A small model that answers yes/no questions on an image's attributes, trained from scratch.
Model: 20.5M parameters, 64-pixel images, encoder depths [5, 5, 5], encoder widths [96, 192, 384], fusion encoder width 256, fusion encoder layers 7, fusion encoder norm layernorm.
Training: muon at rate 0.01, 12100 steps, batches of 128.
Data: trained on photos of plants, animals and fungi (iNaturalist), 39.8 epochs.
Rows from block 3 of the image encoder, named by matrix and row number. Rows with one number belong to one attention dimension. Each number is 500 + 25 x the weight over its row's rms, rounded and kept within 0 to 999. All counts start at 0. Numbers have three digits each. After the name is the row's rms in percent of the matrix's.
# q: window attention query (encoder.blocks.3.attn.q.weight, 96x96), inputs 0-95
# k: window attention key (encoder.blocks.3.attn.k.weight, 96x96), inputs 0-95
q.36 108:504485534508505511472507494505489556500533495472504517530516481462467551514522488527482541570462495472483539507466491515537480481496530544489500487464508466499502476427477504441510499477498513492492529503507516480529514511483479484489502546476505488515522505514503493536497491442500488491
q.37 122:513515557518500480502500476504505505498509507482490494457476517466478496491514502542510505465488500531477545464470476503522541520533469573547442510481482463524494509487494492535532491511503474486450467501516462521507480550474473513508549533477529485507497501516484478507514504497477515474
q.38 096:528479538484533478492495532479523493523489549512513507485513536436460458517539510521526489527473540488496552497491499486495529502483474509467495434531506500493521524507509500496501533464491512517418493507474511544489463527487474485492507507502489502525495458506517461508504470519484500511
q.39 102:491478535486516495493473463475503517506480494476515476465485530480485524495505514544493499531487483558510532479501485549484510522485474521459491471554493468532526521481482483489496564463500493482472490506538492499504505494476495462502567477541484494512489503484492518568536513536485514511
q.40 112:514519496519467484496494508473502514464517525489483473480495453518493476466433502465529457480497509526511478537533530506504485500502517479529517493469506485488561526520477496525508535496504501537539498477562464502502478493510496488497521496480572488479536480520507466483514514513550467484
q.41 091:492489531508492467507467463512509529431499470471507472486498460481487523513515510498476542500475478510483499467470468550509481499498507544505529501502496489508491469481465481509504495507533494509506532507463497463544486506511469473515521580481517497498520538501490528533554521496510466545
q.42 096:515510492502502510530485497473478469536572522506478498494462493508546509450486493493500484447506484488508504485550520506483492466486482491522477503524503508489502497508496544518483514495524497483507471442490457512496502511462512539488502488470514539521532518480517513533511454451558445522
q.43 110:476504531484552482535500515474466516513534498495478480471508516513442494495477518476527507515508461530537508475434520556463505526493500554525499498475487475460527515496532537493543490504533535465471484527528471496509502493477521500484474539505500511478505488486511512472504548500490477482
q.44 091:525537498528511489531485466433455513537529506507508492520533543508472527496445487481523491478516509484498528533516495474529503508538494488479515505539525444488475493467439527481490448516490505514498493492460476488469505515482479529515501458500480521511521513535558494506510488497506494502
q.45 092:485518501511525474484477482521529505444523470469516488492519504457474520535461471486539529511514492477482507514501423525523436484482534493523554518499525501494487483478472481505511442531508523537504550500482502494497515505525505469500513503493511512517520556518541492483517493520479503515
q.46 117:488493546538517489508477504501484492530483500508519508493511483509500529508500454560515484546521514489527514497484515533564528514493499508530489499468494479466483496487455519478473532486482505482465496525512469483523487546491492491428532505447447525496500526510478504479521518497469520448
q.47 096:475495512486569488498502440509507505480515521470508479542514529538529517528497483503488510530495466524490464519454480522521505522525508528502539560476501526479500496521509488472474518510485488539533488484475530442495507501516486480504486515464478510467512475491542481555483512498477536467
q.48 116:527505497516542449488497478577522509499481496498515506467519479535524502499538487515467491507542487446480484522451521495469473482480519473541520509526535533513478488498512508479521477480522508471481490476522506481516461528519503449491506467483528498529485500550527511539504491463481471504
q.49 085:476511523495523484531464442508499513518456495491522559481522495533480469514514510515554533517492540489529505512492456504536472463483549517514500497507512495512505507528512485486505495492482513483496504486497520461459534499464503454461480469533449486533523515501530447542480485495489496506
q.50 113:465458471504490499520512477450488493495476488522512470503522466507491509521506517493518485573519502462545502484503519507536477477491513500482480493495526468489504536485507457513502530492530498455504504495544505509488476471547514447496485444534492501536506512506520466539460502538553498518
q.51 093:498505473450488477504520482495567508498535532521484488531496468502532503495479510498514453537511481512498466459471464476515514472495499512519501489479453550523528510469533505504538500519489531466500454506506504509479526476494527496491523523492514520493490529471542517447530498554501460470
q.52 109:493545518489516463541493455501452495548523500495557540477510520501522506490448562480520497484488485493475455519526434511514484491452530484523472494506506524526506486474528506476513481505460524475471489496502533476506505530485537524519532491473512487495491493520498498542495477507507487475
q.53 089:498492471472511462523501540504505529508540499495444488481563515543515541522500512541459442522530475525502474503480482535479457476463533500522508503519476576486476478496512486527498469502516503501498497502479507540488518479508486495446504512510511506498485511465494491488473507518520539478
q.54 099:520468505483515476496515462475518477505502535503499528512499520465477516474519525484485519538466519511530497538511467482506513511470512454498478468469486496500518449507456479549493538447494543489514570486485508505491496529496469501527472553498553472472486511534487520528514506506527488495
q.55 088:478505501550514476547509522490468472505488536546509499484498455511467488526484485455522479543484520502513527499501505480463502474531525501476470530478510502512542468510526477458539465546502499552538507494486495479486513509478483485463474488494497516482464502518531471455464503503468537477
q.56 087:497459487485450512537494502507452535455489510466496507539496510469475519490504464557485505488557494521516495492530490484500505512518497541496481489570464494522466499543479522501511519533493527505526457530494489492502524464485496510478522522507493485493516510483508450504464509508439497469
q.57 099:462516474496489531497478564493502498514522459515488516554522486476518505487471504519516450496457516507524501446481529550527494489479482473488479510497504498528480502472506523482525524533508503514487482544500471530525492477538540451476483472537513515458513478502510514467519480485545507466
q.58 106:515462512482494487461495520473521463515486491471511475519497513502499520512535489547483479523502524490514488462479466531508521511517523476479486488483531528524460532554489483498514500464557482461442499517524520475532504430548460523501479509497498478509534529504481505527471495510481501527
q.59 099:505480501485519540495496515507467515503440480496490527473499543500523525492496519515517486493493529513504498520483464511485499488483545527511470510569500491501485531546501539466478491488517513488490501537451526468484521483520500466449471499491442452530530496536514491533457503494480468529
q.60 096:489470492531450511483540452465486502463505512487491482509493445536502461510474497459459501471522454487488519509512561469471493499507480491468543521528509477527521478450510523511462533507486513517545480541519494485522459492516530503498511515534539519518509507498493498515510498515467511518
q.61 104:498456494483518495458497454496504475505495509487481530476503492518520507504494517488488540499533482493541457505505509511452488480514547540458511540473494515512510489527507516524491501473478496520499490518474509498516485470464488557511478552507503508573501480449449505532477525541458499513
q.62 095:473520534519488485498500462520525496515488503511508457457494466444493502501535489506486541467536506507519443513514552477539481498477526500513498502525503490481493525522505521458502527483508526477493480514554449499505488545519466492548532531466524516533469524491482466488535505481474484501
q.63 101:508495475506466538507448507496482517542493497544497450487487490506522507524513480461467484522496508521486531491458537508524484505498532489537450508488469540551516476473479470453483472526550502459505498513494489537485547499526511485491525472494473487491464531500490482526524486506530483471
q.64 102:512529522533496529474461511517517488498489469475477541506495530522467501478536524526480530489522477505483516528486506457473496455501492513468558541506486492495519529502450499493475541513512524480529481472429514503479504499462483505471498502468517532523471504535460490528491544488471492529
q.65 091:478493484523505542508522443482551468511503530438498497486511477471491530475532525517498476480461463459483512518506494484476501543501494490527507510512502483502518490463515490487502476506517518524527546543436497517461474497525542513508514513468486461503512513531476503506533482545516498540
q.66 117:485506506493514505471450505485531515487544487521465508493467473473493490504500528462493519514548496507488475447455471504518499481538486508491503566530512500499510509538497519493464532545461528485478490440536508546506454499452525504496470532494479521499486502487504485536529493494532502502
q.67 116:530524497502445521514516522530500546484509472500491472498519506541477518508526514522485515516487437496495510527490541432468526508470480480505544523511464530474463527469481475528526534508468475513522483521499477500472461490509521514520555485502493520504500509474475460517543505480477490485
k.36 101:541506443522524493504481515487521488485474490502518494485482508489474474475462505512462482503465502487491479500523494463498525530461471508464497540448515475475519548538543472501506550470506495522499492497532542534532511529519482513488497508524489528461498485538453545499460496499514495541
k.37 125:510447513523502548462520510496483482507431521517516508512549517522492480466519494471492509527470499532536522480463472509463501517501517479485484500510504476442481500501487485490491510470506476529480578518504505528452467513545513503538516520502510527502499474477539493492495459517512478496
k.38 097:514509508525490482521478458492489512481464513485530502530497523536512521469481475553519506538509462503518527499510475494495475532471505465484457529519527482470480469539501524493483496512496464537549536491536548480462474502483463479515520505515484511511461473466549494508467526509510502551
k.39 104:493473490492496501459422507450521525526468511520485505500506522471484514484495502519524543530504491506505526498520463505529505541465416463489499516483543502504502488511517479458500523515510483503489551527534547485478462507505502492511514469483496523526509478497540460517463530507507505499
k.40 113:509496487495473529555513499496503503474507514532464499519497505489515492481503506490549499520521491535438451515473500531534521496550527516496478502514483497538517466506470487458535451516484487523489521494451462512431462525502544514491480473516500524461483530483487526499524496525503480492
k.41 096:511453445523502536458480551479475496546501495537477519478499511465471471485532538473489479499474483506492515527538488480503522503521492546505514468471510497529520523500516442503580557480504479494490550508486506505494494482524478505515501503530492496491512524518484511514506476466515485519
k.42 100:550533495519554562484495473485467458462508503487502521486487528477496465510471520455525472469489509521479531517485469480488516476471517493500504490542478499496459457488501474474502520475534547455494460543481514502471546517476515522506477501511516483505513507483510504525547524488518518502
k.43 115:507495523549474501435490514483500464486465500515483552505514528484511449518512492478497484472506505513514521481456463511549479507481518483493452537471510487486521479548498541476531525534473552486504555528449492481526511539496499512480512498488501480498501485513486507487495516532492499462
k.44 099:504515511499502518508512516527477503436500501503540462470479542476538441502529478480486501474529511481470541522547515509532480500444530465514480494516533528518486484489509498502514505547476460483529472491533507480484518529504501504505474556507514513475481473452470534504539511489511495491
k.45 086:536453496458509502473473536509509518514466510506501497499486513515499471443558467516489478493522482480495501518531540486500485456499517522494516463522488505524521518523515488568539476503458478497500499489494487505531504522503492539522478512498488511499495489516465553558514470532547456483
k.46 127:511464462532463517486465533524486465485455500519513489511542521554501503486529519516513486500509585518530502497501437474483494523476494508502485505455505484475524512544527496486479533523504509502481502476503523509499501500513502469507501465527511548481504466498464477470459524545498477507
k.47 095:500538496510443513485520526501491472528488517529504485478506541455526440504520483479465490507507503472511502482528521479499489483511499553514476486482477473499529538488511495502480522496494489470447460455491520487502529506553485537499509473564469484530513504540449496517489523506495532501
k.48 114:483496525519470510451502486448501490506474524513522494502485473505523436471511460491482506533555532469482495505537507534480497535515517488460523483487480520520509534490480471489457521523500497506540487580500479495491504470494491495498496487522523518489463507476523540467546524486535499481
k.49 085:558483524494470491492482554476496477501510474477462459522474531505474500475515509517461507502490513457505512482517514502449497529483479464471468530510471523580510520492514502516489530522474511488523519497540518476497481467530490486537519499483503518449503499479482532472508502510536548493
k.50 110:521494543448443478484508471519509491506535527466514517491520508520506490472536544518515517456469490503453498497508494505484477470468585500522470522510513535517527494466463532484505523531465522491508520505523513489509451515517528509536504498514502502501503481482539491461500491489490513453
k.51 096:498481483481514449478532504523470512532477521492535513465507470514536484499483533471497506511532476551503480505522507546486473488487511465491519444494466478505474472440493466500539527479492541537495556506512535504456488528488504486478485512467492481525534511502524480475524525484493536504
k.52 109:506467478478449496485494512491462463514510489475479471538506499471519500494498548505466528536507538490504532463551510490501503531496522507490530528512453519502532494510546425534508487516506476500509538481565484510474496454508514501485484508481495515497503548516517508475505479514539472504
k.53 083:488480485502511464512516495483494510472430526508506526443512488539514466461509536515546502525531513513472505529541526513437494514458498494473520498506470507522520499488511483487479486475511489533488501496480512508483491471500441486447492509509516544503525477467523517470544521465516502470
k.54 092:490485544558490457486468510501537519488521504473517483552490534501542461497544535463500481495497492473489511478521508467544517460482498507502483498493512494508516481470521553514505488469533482497502522483508489493475491563432527495515498485528477477507511499506477497548497472473533472501
k.55 092:533547505500502468490489500517540511492481462565530503550456482567505474438482540511530486491505463465496515489510549453516492490508449462475495494527501515487473472503514490503517491499507520513498511534509521534524493459450492495506550493503496502479491515507518493517501492509522488506
k.56 085:481479467488528515525500532489521506465498474525454522476481495475475516558496497518493523513499463483535523522488466523540506507480484503519490438482519462516480481471508492474518503474503486513485495507499513501495489526520441488532490509482502563464544515520444491476512537526493555518
k.57 094:503503477479460474515584530500548519504528505481506478468525476498464493513486481482529517505476498510494499519475526456525443500506553521534504560514482525436479495480486496476517484493474490506502491491461521502507492484505547527460438508505517475510514503531497505510485511492495501507
k.58 108:510449504504491464472512466448500507472527511497508541515539462468500480483487522494515519502503489511491500521499464493462543499492504519498510516468509534549477512546482535460481500493458521475482504525461490501505524525539491489518514517524524489496517448526464526489473532470520554458
k.59 098:503495568501481492500482539481543474473512499497456515447497532478477500532526492546479490514481476498510526530500500533496497543498489467505506505465466554468487479484483532500510476505478494502497498511493515472515449488534472528544501561522480543488499507493450507512513516487542478487
k.60 092:509544492473506537488491477563456534546489526568510509514513465499485536525478469511494524480534527486476458520463502508521531522520524505475486511503519495501512439477491483485476491470514489472477490510502496504510519539445477514470480490496474543501479515480514478501543492498461511483
k.61 103:541530523522482508469468495492471514505516536501520508502489516509461535492512534534510497533539497537512475498471488495519541539460491519462494515467545504511543495484468509511464496469484462502486518510507473516472514501480472504517532531497468526502538435491500515508527508456492487432
k.62 084:487499497511517507506505471481457512493527513479508525524480500483488526520499479510443545548532463451526454477504449462506490500472498518506497482482520492532481541530476467503523497494458468510519516517515513469552471559495513460516465501492530489502488555468514527507498517495527496497
k.63 099:478466492477508494523486460503505522436475527483518531502490471495508511463501517524480428557512465468492504540512515463488494468497510451555537485490504512474486541473501485488519518546503530530528525502513488499477490509522475510505511489477485544494482523500510513499498459471502506550
k.64 107:512543499478496514529456490482480527549449490500504506518519535474474516507478490512477464525474535465545517517503503546492513494472495493484465479557503494505477506488495478483517513507491486448498465537488467464498500512545452524478506495515499471443532516531491512494481538543510481489
k.65 097:505513515490545484470483474543507531521495481473487505487472523528492460505514482542445485494525494498475564526490479518498511474473555522486488518518514519464539509485475490512494498489519478489545486509536504484528471488454487482485470465483487509500509505520452496534549499462485443518
k.66 112:502494472481518493478517511491466492521508502501519467462517514500501528493483502470531501506489507514519496480493465482507502503519488466534449500480554456411461545498499498490527541447475496496524526561508504475475493520531517522471503526534458513479503471528513510473502523538494504505
k.67 111:466513512487528498545525443480490519543465484476521529485499477499506559526482467552491519508514532486514468538499477543484425524509524480502473471516532507512494478494515468464504479512515527512491494546460507505494547508492483497484474482493494522458480520499524503514499478510471484530