{"dataset": "photos of plants, animals and fungi (iNaturalist)", "color_jitter": 0.2, "fusion_encoder_layers": 7, "fusion_encoder_qk_norm": false, "fusion_encoder_drop_path": 0.15, "fusion_encoder_positions": "learned", "momentum": 0.9, "nesterov": true, "adamw_lr_other_params": 0.00081, "lr_schedule": "linear"}
Rows from block 10 of the image encoder, named by matrix and row number. Rows with one number belong to one attention dimension. Each number is 500 + 25 x the weight over its row's rms, rounded and kept within 0 to 999. All counts start at 0. Numbers have three digits each. After the name is the row's rms in percent of the matrix's.
# v: window attention value (encoder.blocks.10.attn.v.weight, 384x384), inputs 256-383
# proj: window attention output (encoder.blocks.10.attn.proj.weight, 384x384, transposed), outputs 256-383
v.320 089:449496486488459532476488520514527518524524502489511510513488519518487470467521506517493483520518522474485487473470496492525515477482500463493471499494523481494486508503504543466510535487509519496471506503518556482492506493490510477545515493523496519502510466499498499533474496461515547512510463535532512491518498514512493473495530528515446520509477491500466534545508523498474501527522
proj.320 094:509489540453500491508486498502538501495490554506511515496503506506470512486500539510496480503489509485459507520513502454504511488453502524480496526484538502519481440466467530521497498557480489497531540526488560504514539500510562531488508489486501485499441465533472501497498505463527503491546559478529500503497514503493542476519479554467518459479490485518489500458499491485450500484482
v.321 092:490435465469526504530499501470491490499520491493493467505498522491476482457514520536508507459528498529511530506506539523502488476506482457507524483525494487504503471492486516554478510497464483541458529486512507513502470507508517509488502535534482477518451450449480548488529528485545483514519489530509518518516489490493526464518479456526501530528484516510488510507508547495475494494522
proj.321 098:484510487480515456515528487480479497502518497480497524530491531513561547532477522491521489500499514536447506457530529465504526542523520510500495525491529543505468503457487526482501527485464488532506521464441476502480487502462525538511468459530494502473466511552467487502502515463530479493490535498502505519467524488524496524528508525482459470452513529474460529485521516507488494527479
v.322 100:490451559488543502462492494539490485520516507535511474476460522469477502456504545510470548520471508522502488476514529492505547488465469467481467498486485513531476505468502498517499523507488483511503485443461497531504527518531486557473511579465502507487484500521511524505539533441509482519487503486473513524483496517439456517471521523490497512507502535506456490506526488503476478479550
proj.322 101:485523514504522479505511489500474509491499490557485529515477493540485552540508501518495500465495517542536505486544485491519497498509492487475495531536470476498505495461471473488482503537494529525469550471493554481506480467544479469477466462522465510512531508507457513477533537460524463495466484504525493508490499511492480491482483427521447500452502484440527505517482536499503500498498
v.323 099:494486497540483503502467505462536498520512503478520481546505488529462537532509532511507503487493497522473496504480485514481481466479526510526529524542500527474505474474492493479444530501495511499461519484501497519477507477519502485492463515486479497495510485534469509500500520474545441503501456503585532495495503436493525491503484502545488522518501488486495471513490513472491486484475
proj.323 100:508520466488530469507455470495483509543519505497489484510472514507515494484457517493528528538501515492549526485480502529503515510542478549466544481491542429504519548464527522517532507533518500505460496450490483494504456465498517510515482489533498500496486498509523475468509511500492527470440525501482512577456528505502531493462491523492510462471524471493468497526533484534518501515484
v.324 098:506496476561501511481497489496514529479539491521508529473517537552532524538472463471485479489505482507485556530540443524475507500521470542565538469522538481490510526516509541516530478463470498500502458482495488498507527484509514517564498460503483481496474505449485478503521516508463506497544531478522516477513509524523510483507538475464494509486569487490528473493478547479492529515525
proj.324 095:504461467545473522526507509490458524473508493510501513488497494481513510504503471502504525523507472499501533475467489551531491508454457470500504505545482519433505483533521496524492472470513502477503479597540478493474502493463472512489570510523499526480520564485496494507459512544493507497461502500461465486494443487531531517527475496518512504533514518516499490476478509463474468530515
v.325 100:522505484528469553483529561496522530482506514440528448477492494499543513521510532485493504516513514501509464532525484510502507471483471523453455463486531496448478465501493459493510497497426540493517538453461504483464512484541495530504482504519468532495524496536500499452484510538496490482490485494487523492567528499521498486459486494511504495504503471483487480495536471524517518494502
proj.325 105:537470524495511475511516511517538541513496501485513493502516510538477509513484516512473480474496503520518527536458470479522547492452489518480530534498474472474550508525508498494469517503516496500499492522469507465527537521536537453519522515457503484480506531523509480493501516493501519494467495518493502490518484526470501525510494480543515493474528528518459469504556507524520506489538
v.326 095:511479506481513477563475547491458507482523541550489489493487520475488523503511509509538517507474518523559519453538506512490525471516499490506485483528503500505488501458536509539524527503454492503478487509484519487515516498513498507482512466456522534484518506533475519485498513503508512500515500526461502491463521515533468509531492489501498493487476486521533526505519485446447445446512
proj.326 093:442499514494508510492485457508492493527527463470494532549535522524521497555495497514488519519487522471500499536471507509509468477477534472506531516528518509555529513498482537497510491513484488510515443488493471523484513518492498471508477514455509460472498524518485495480546505545521454517485493452540457483510548478486505458481466536460487511516513510435521523491519483527516524502490
v.327 096:481451528442500512496485535521467485509492515551505522498478515501495540508472519478513553485467482511448456470473545504496524502505530489448455526489475498485510495502504495542509518496442535491511508523473494476484521525517512501473530516474464553524504515530512451533512517522493514528489498499456496513499497549490445525528469495483489502490520508469513518487534490452482451461547
proj.327 094:436481485489553484491464486541518513547534463479473485531493462498515476546459529510471526504492431461551507547548503527514496488491537506512502526482527527527508484508478472511493489491478495512526510471522479518495515482487480507500492514493518453526527531489500488468506477496519511534500495500510508508506499490510474456454515534487469525481471533465458564510520484495511535489524
v.328 118:526485476504497486485513503482555474547476485504521545465518536513480458509518523450483494485509548486499486517476518511535491535491500468536533530501483472508511499507477510522524473489527510468480532545496497479474493477525498479507520481551470457523523537479483481516482522516488496474510509479527503520512570498478501543476536479535462535483497543499495507504478506485486510595531
proj.328 110:542530535548513500533499523516556519509524535487498478461480485514515465496474531500492506494514487495500503469477513547460494515504521460459491512515514497461495516543464464458512506442515440505501483480539495478457522456505488482544524487531499484513523537506498474531483485478506533461494472555478463508491496519517522504489499464512463549497506492525505503535497522523461509481532
v.329 097:540526519478495507499472520476491523463509424501506503516512499475497515517473525477485512502509497536465495493533498506512502473498527556556467479480516473549490506490516496554508494484470491467511507491464506513508522532481503573456548531510522502546534448468480493475551509483513490481491495517515483516501495520450540527521491499512501478479525510488540476508528523462479529480531
proj.329 099:505464463495491482532521460491489505507519467490547510493514477522486533517475518513503507499478445525484492501503544495489490474558557494522502481505459524496501499539517512439494506509522507536509476490490470456523466506521477460485467501491483489531510547465526463507458460500504511475496518449526489481503476493512466523461515514487469499534509536471466537473497485502550499523548
v.330 097:492482539534487496446507459529510522518531516482538494536472499504498537498503485500494497477465523511499523509490493508487465517470484521495509513505542498536475505469540472515495495477481480496503511473507517481532536547526517532444504435467467470512520513523498501513526517513491506509484519474522558524519445483493543504452526501512513499480511485561523469483493490495493509543522
proj.330 092:486475509452468484538527472452488542496525525551526541503519484475491495479525520499539466523518478498485502515490504488472462484518486555489485469504477458540514493490500511484483498470495523480501518503481513471473475465545463473512527473510507512536527509501478462510475499523518514555478546546475506494503483491495522513488468479493493504519517495478545468518451487468476488477512
v.331 096:482458454533510528506503498569495477486518519536486483525499474470560530487521481480538515543499512494443497497510497504489511495487494562490484448479463557499458519485495492495534492505480537518509514507501495514470533496518485530537481521479460475512451518512495494506559488522513495502506494483496526481469522514531478504536490467516556470478513452550436472497539443534485507493466
proj.331 095:446503498475513486497506502516487472475516502528512467461528506540517505479508480539507534501462460502515494545502451474551517478481464483486528524508494488493525480505488484489511555500480498493532475546496536509494533527490525528494517503505514521457512503538466492489472473529505449549494524517512504509507517532471511523467497526492501516449514485505527473521523504490549542489474
v.332 108:484527529498490491485482502525507486493485499523488503511492449466525521464467492513505555515475475496521468486528528465513520476505492535515448458486504507483493481480488462450533516512502505481513506517473476527493544488483492510451500538491486507506473526541489486482513531492513523501495489500525553465477517481496514477498457531478494489501550478461466521499495511463521495491491
proj.332 104:461492472480494477496479490477499511492520487495514500495513507504472523500520519478514485477447507525501502553484461485505531490519544510502482489489495457529462477498540475489471528516568523511490505480498504466565492523506500526451480497500461524514488522549491497481470478474438520514492474468482564496446552489471473497491490559479497481528509525453467519466500490509572505493463
v.333 089:476475518505500475513497504508497488497515480555479499517484497503497541502477507468523526514548504507480491454510421522498572541494502534486467510468541482517502493448487539503466518501490472486512520508476472491507457511469503540515426482491516504490477498488514486492491522465470495497472492527515535438479521530500495502507483516530498471523465504511493502493509454468444493487452
proj.333 091:496486501506520508506489449524447506490513503508498482461538462485453515507506512481444506535484510474487535497439479527578487491521516493502500540518504514505531465469491500529492478482506531474464492550495500499506518473509513459465498529498554500523507503457479531525484470493496516503507477499488460521529496509449484477505496508483500533502488482509502494466493532482512501516486
v.334 099:516555486518543490501531500469509447475513491515423514465470497520454486510498531480518489462502488513496558513486486551531463496464505484505496498479511505484515493490486556482467486480516476486516490497537502509498518516465461530520494541503541471499539502491526493456532510502439502485500511485488487486457476496483538519509530538500497451490541480522500520481487519546464511560499
proj.334 093:506505489520513498489522501499468469484475495519507503446533491496486516485544480484512537523495510478461474480479512493495510530494536500497518513520522487502486520497506525459473429464471504490512545567516485475480491514503518474502530491485472508504526534509496467467479477526481499475460512509490540515487510491497464472513513501509498516499536555517531461498493522492509489498512
v.335 107:485499504495475516497517494514504485515486583542533462487488509472519520466445522469549530526512505478533479482453509468534522491519481501476447531519473505488503487497499489546552523442482537485495532513469502480529505494521541512514489455520483510512502521511522492512472498473490489506504454483504474472502530468551497483473504498472528527491488518469509483475478502508505484517484
proj.335 106:480544531524527508541480487503527497480529493499491516508500503463527476506492489450470485479512485489524533516507461513515538461495543483497510562492470495547493470474511440465526517488550505520512505558498545497518524503461519476531545531503523496522476490541375515468478538517525506501530509512510504496519504496466499504476478497457498519485522525504531520528476453502487525475536
v.336 090:488525489513519498481525472480511481537521519530460496518524519501558483490507479489484489501513533504471454490501527505454519440530475477484496481537504514492496500498476504470503471518523533517471483468501494486494511493462491511501502525514528471510518538449510505486474512520492495500485500497497520522510531541490540506523499492525514483503550494481496533460512494483504526456477
proj.336 091:478458526499476532486516497526506540459521467455484512484520497498474490488473499540521489473538477515508537474501514518517546437496492516520484573528487497502502535503542491508518485483528479476499496506499503489499473551532488504509464513512465542528519462517490481507504451492535466464508498497536492517508510501498530492479525479462468535472486508525523495502498489526495446532442
v.337 113:485525506494487524473458534553497511504478465486542516495476501505542517505520463489463481495495502535489474504519498530522529468521503504527503533538509524512451512541499485503542519497506523480482505512508483500482518458490463512478549511465490510508520533479480513468479462515504506466522550482429487498499477530487488555485519514505466541521502517494494522470484459513506533498508
proj.337 107:475541511501517536514518494462502496489467479518479535475520500487493505460509455477524484524502479512500526526544471472500462520483510517511494489512501452513476518469491498502515467470512464470520469455580494515489476503542510492450490495468486503537517502529543515498517484493512507536460476470500526468470489476495486497552502451543556488473494492476515508520514479496523498499508
v.338 099:488482517485475494470466453483508524517517533482525532537521526444501476434487520499505480514499518496494488521503519492505516484545516534527529462499489477500496527470486479521452486515500522496508502490483533506494531488453469493462495517542488510522493480490534531523544515512491493471524518483548482479478513476501463460497473532500509483491542488460493463471465517523515504497485
proj.338 098:499442464507476498537512479574491489521526491496496515491528513522497474442516507504464522464469524498493477513501522542505501522501516474476531500451487502501482489484466496514492475494536481509480511538482504491492535501481524478536522497517498499505479484530491479487475551475453479482474496486474504467497525483486517476494453509477516531506480423499503536513541479569486500489440
v.339 094:479466481474483498506489485515514516450471545518469505496523527520498476514449484496496511477523473510564497457478458476515522511502485520548490533467480501481525475514479490516458484439503484505523497513517532515530485521506555495487476473511466512475536480508502529443540520524507517496494525485481521521490506490548505488531498466527507515482479471509459494537533526506487513483511
proj.339 093:507476479505457479494495487488513497508506499519522520508480467482515536460497540492498560544506459480494473500493484520514509509491456478485475485480487487513508509494508471486452514523478483515476484554499476540502495455517499481539510535540485507489467494473473496497429534495456496477475461472478507438477482454506479507461512506470499526478499530494495490543538479545488526473481
v.340 103:489503505487475514517520511487453499506573537519504517506518543505520541503504491495502535519517475489481510538506502498521529488487478464502502540476538535522462541486529537513521466445463500455506479454465473504525536512438479544506535530458477479508463500497473542512493532514456457528499454515503507512498463485494482516503501474473486448519515514507462495485500454465509494477477
proj.340 102:494486493512505485478495497507513507513498510494520509503509508525491459561513488494534471498484548480487487507494501512497473517501488529511476517505524489528506484523566492488473471459514527506522525506518511487508469524495498509433498467487513530515523478512514523451479561482571475470547496540481466550549495498469500510511498508483466486471504506524491502497457519551459518489462
v.341 111:508454510528468550539521492504481538502491506498489500533443512497477501505485459514452492507471469480485473502540485512520520532495500458488487556538517495508459499505502494465477506494509469521526510488477501479546529515514467483512522519484479520499496578527521527523518412511466474494511506518466514472518438519547505548505479454490476468491493475519490527488481522496547503473453
proj.341 102:485494473472479502497480478467510504480465488535501532530504536450496566464532531504525528504479521459466507528515454543514538536518490516508485439490511504478513516497464489457497491515492484483484510460533501521473484466494448504487481530451502548499487456535483527503541522515489515499489514529494507506552474478485504509472525496501470506492533502483502560528462530524483501465459
v.342 101:519495542489535493519478456458537494479494501521479500496475492472506520503464511522480509551495484495531528496514529513517518465504533512499531502544550529502511496485516491532521494523535497485491518472508461502464552510470520529494475505515444498518533471489473525501471477545493472505451511449466501481486532492535490499478521491489477524463488566475497544476500471548484501510462
proj.342 097:492457507484503477451492513487522491518540461487497501498475514494441498482511526492503486448451500489498535513518490448518538488535535487489534507513531482524484464500519515504560454523503477526505509487509525496511515493499524530533497494458466508514497470552516557505527524475529485501481499512504471480531467454487477523516522462508508506470533487500530525460476430489502507456483
v.343 101:466478507495487509498544522509470493509473483499534498468512494515524499497479545547510507519522532497469549502512541507527503467523519510470530496497481500493459552475525528488477535493537523490475507524550449487504475491497539482543497555471493480508496536488509497499489486461535470520486512473519544485533524486512480491528492514500489545472514525500538484487495500497497463483500
proj.343 096:544501527520515470526506514477482492481534553520492518468530493442492497460533530465484551498477504489477489477511518498511487506507492483508478526538491531524496472517486492501517509460494491467490528480476450488487435476460486493483563514479506502547506493451483444504526534494510493487503523555487408506484505522495479477528549502511480553506515481492522532509470529513493517507470
v.344 108:510479511530518491502473493482499499467488497467496528468495505478525510539515560522516504541508450491542531531463568516479472485478520508484508482491534509502495509522505492520455438484475514531493487493531515463469477499516462512511479484504479488525502488495465477537493546481522489494490546506508507488525518462465503485510515492482501495528489500501488507488558505492494484477539
proj.344 110:522471509488492522472503503493508483540495552511512504480438488478537455495513520514488483449522509559517546506522439489480490493500508451468502478517471542525504504525512496526520468534511506505496525516444504487514467494493511438498515491508483507478515482489537507475453517483445521525455523485537507561500537519502482519501514513530501484492522473503496505517517525501493514518477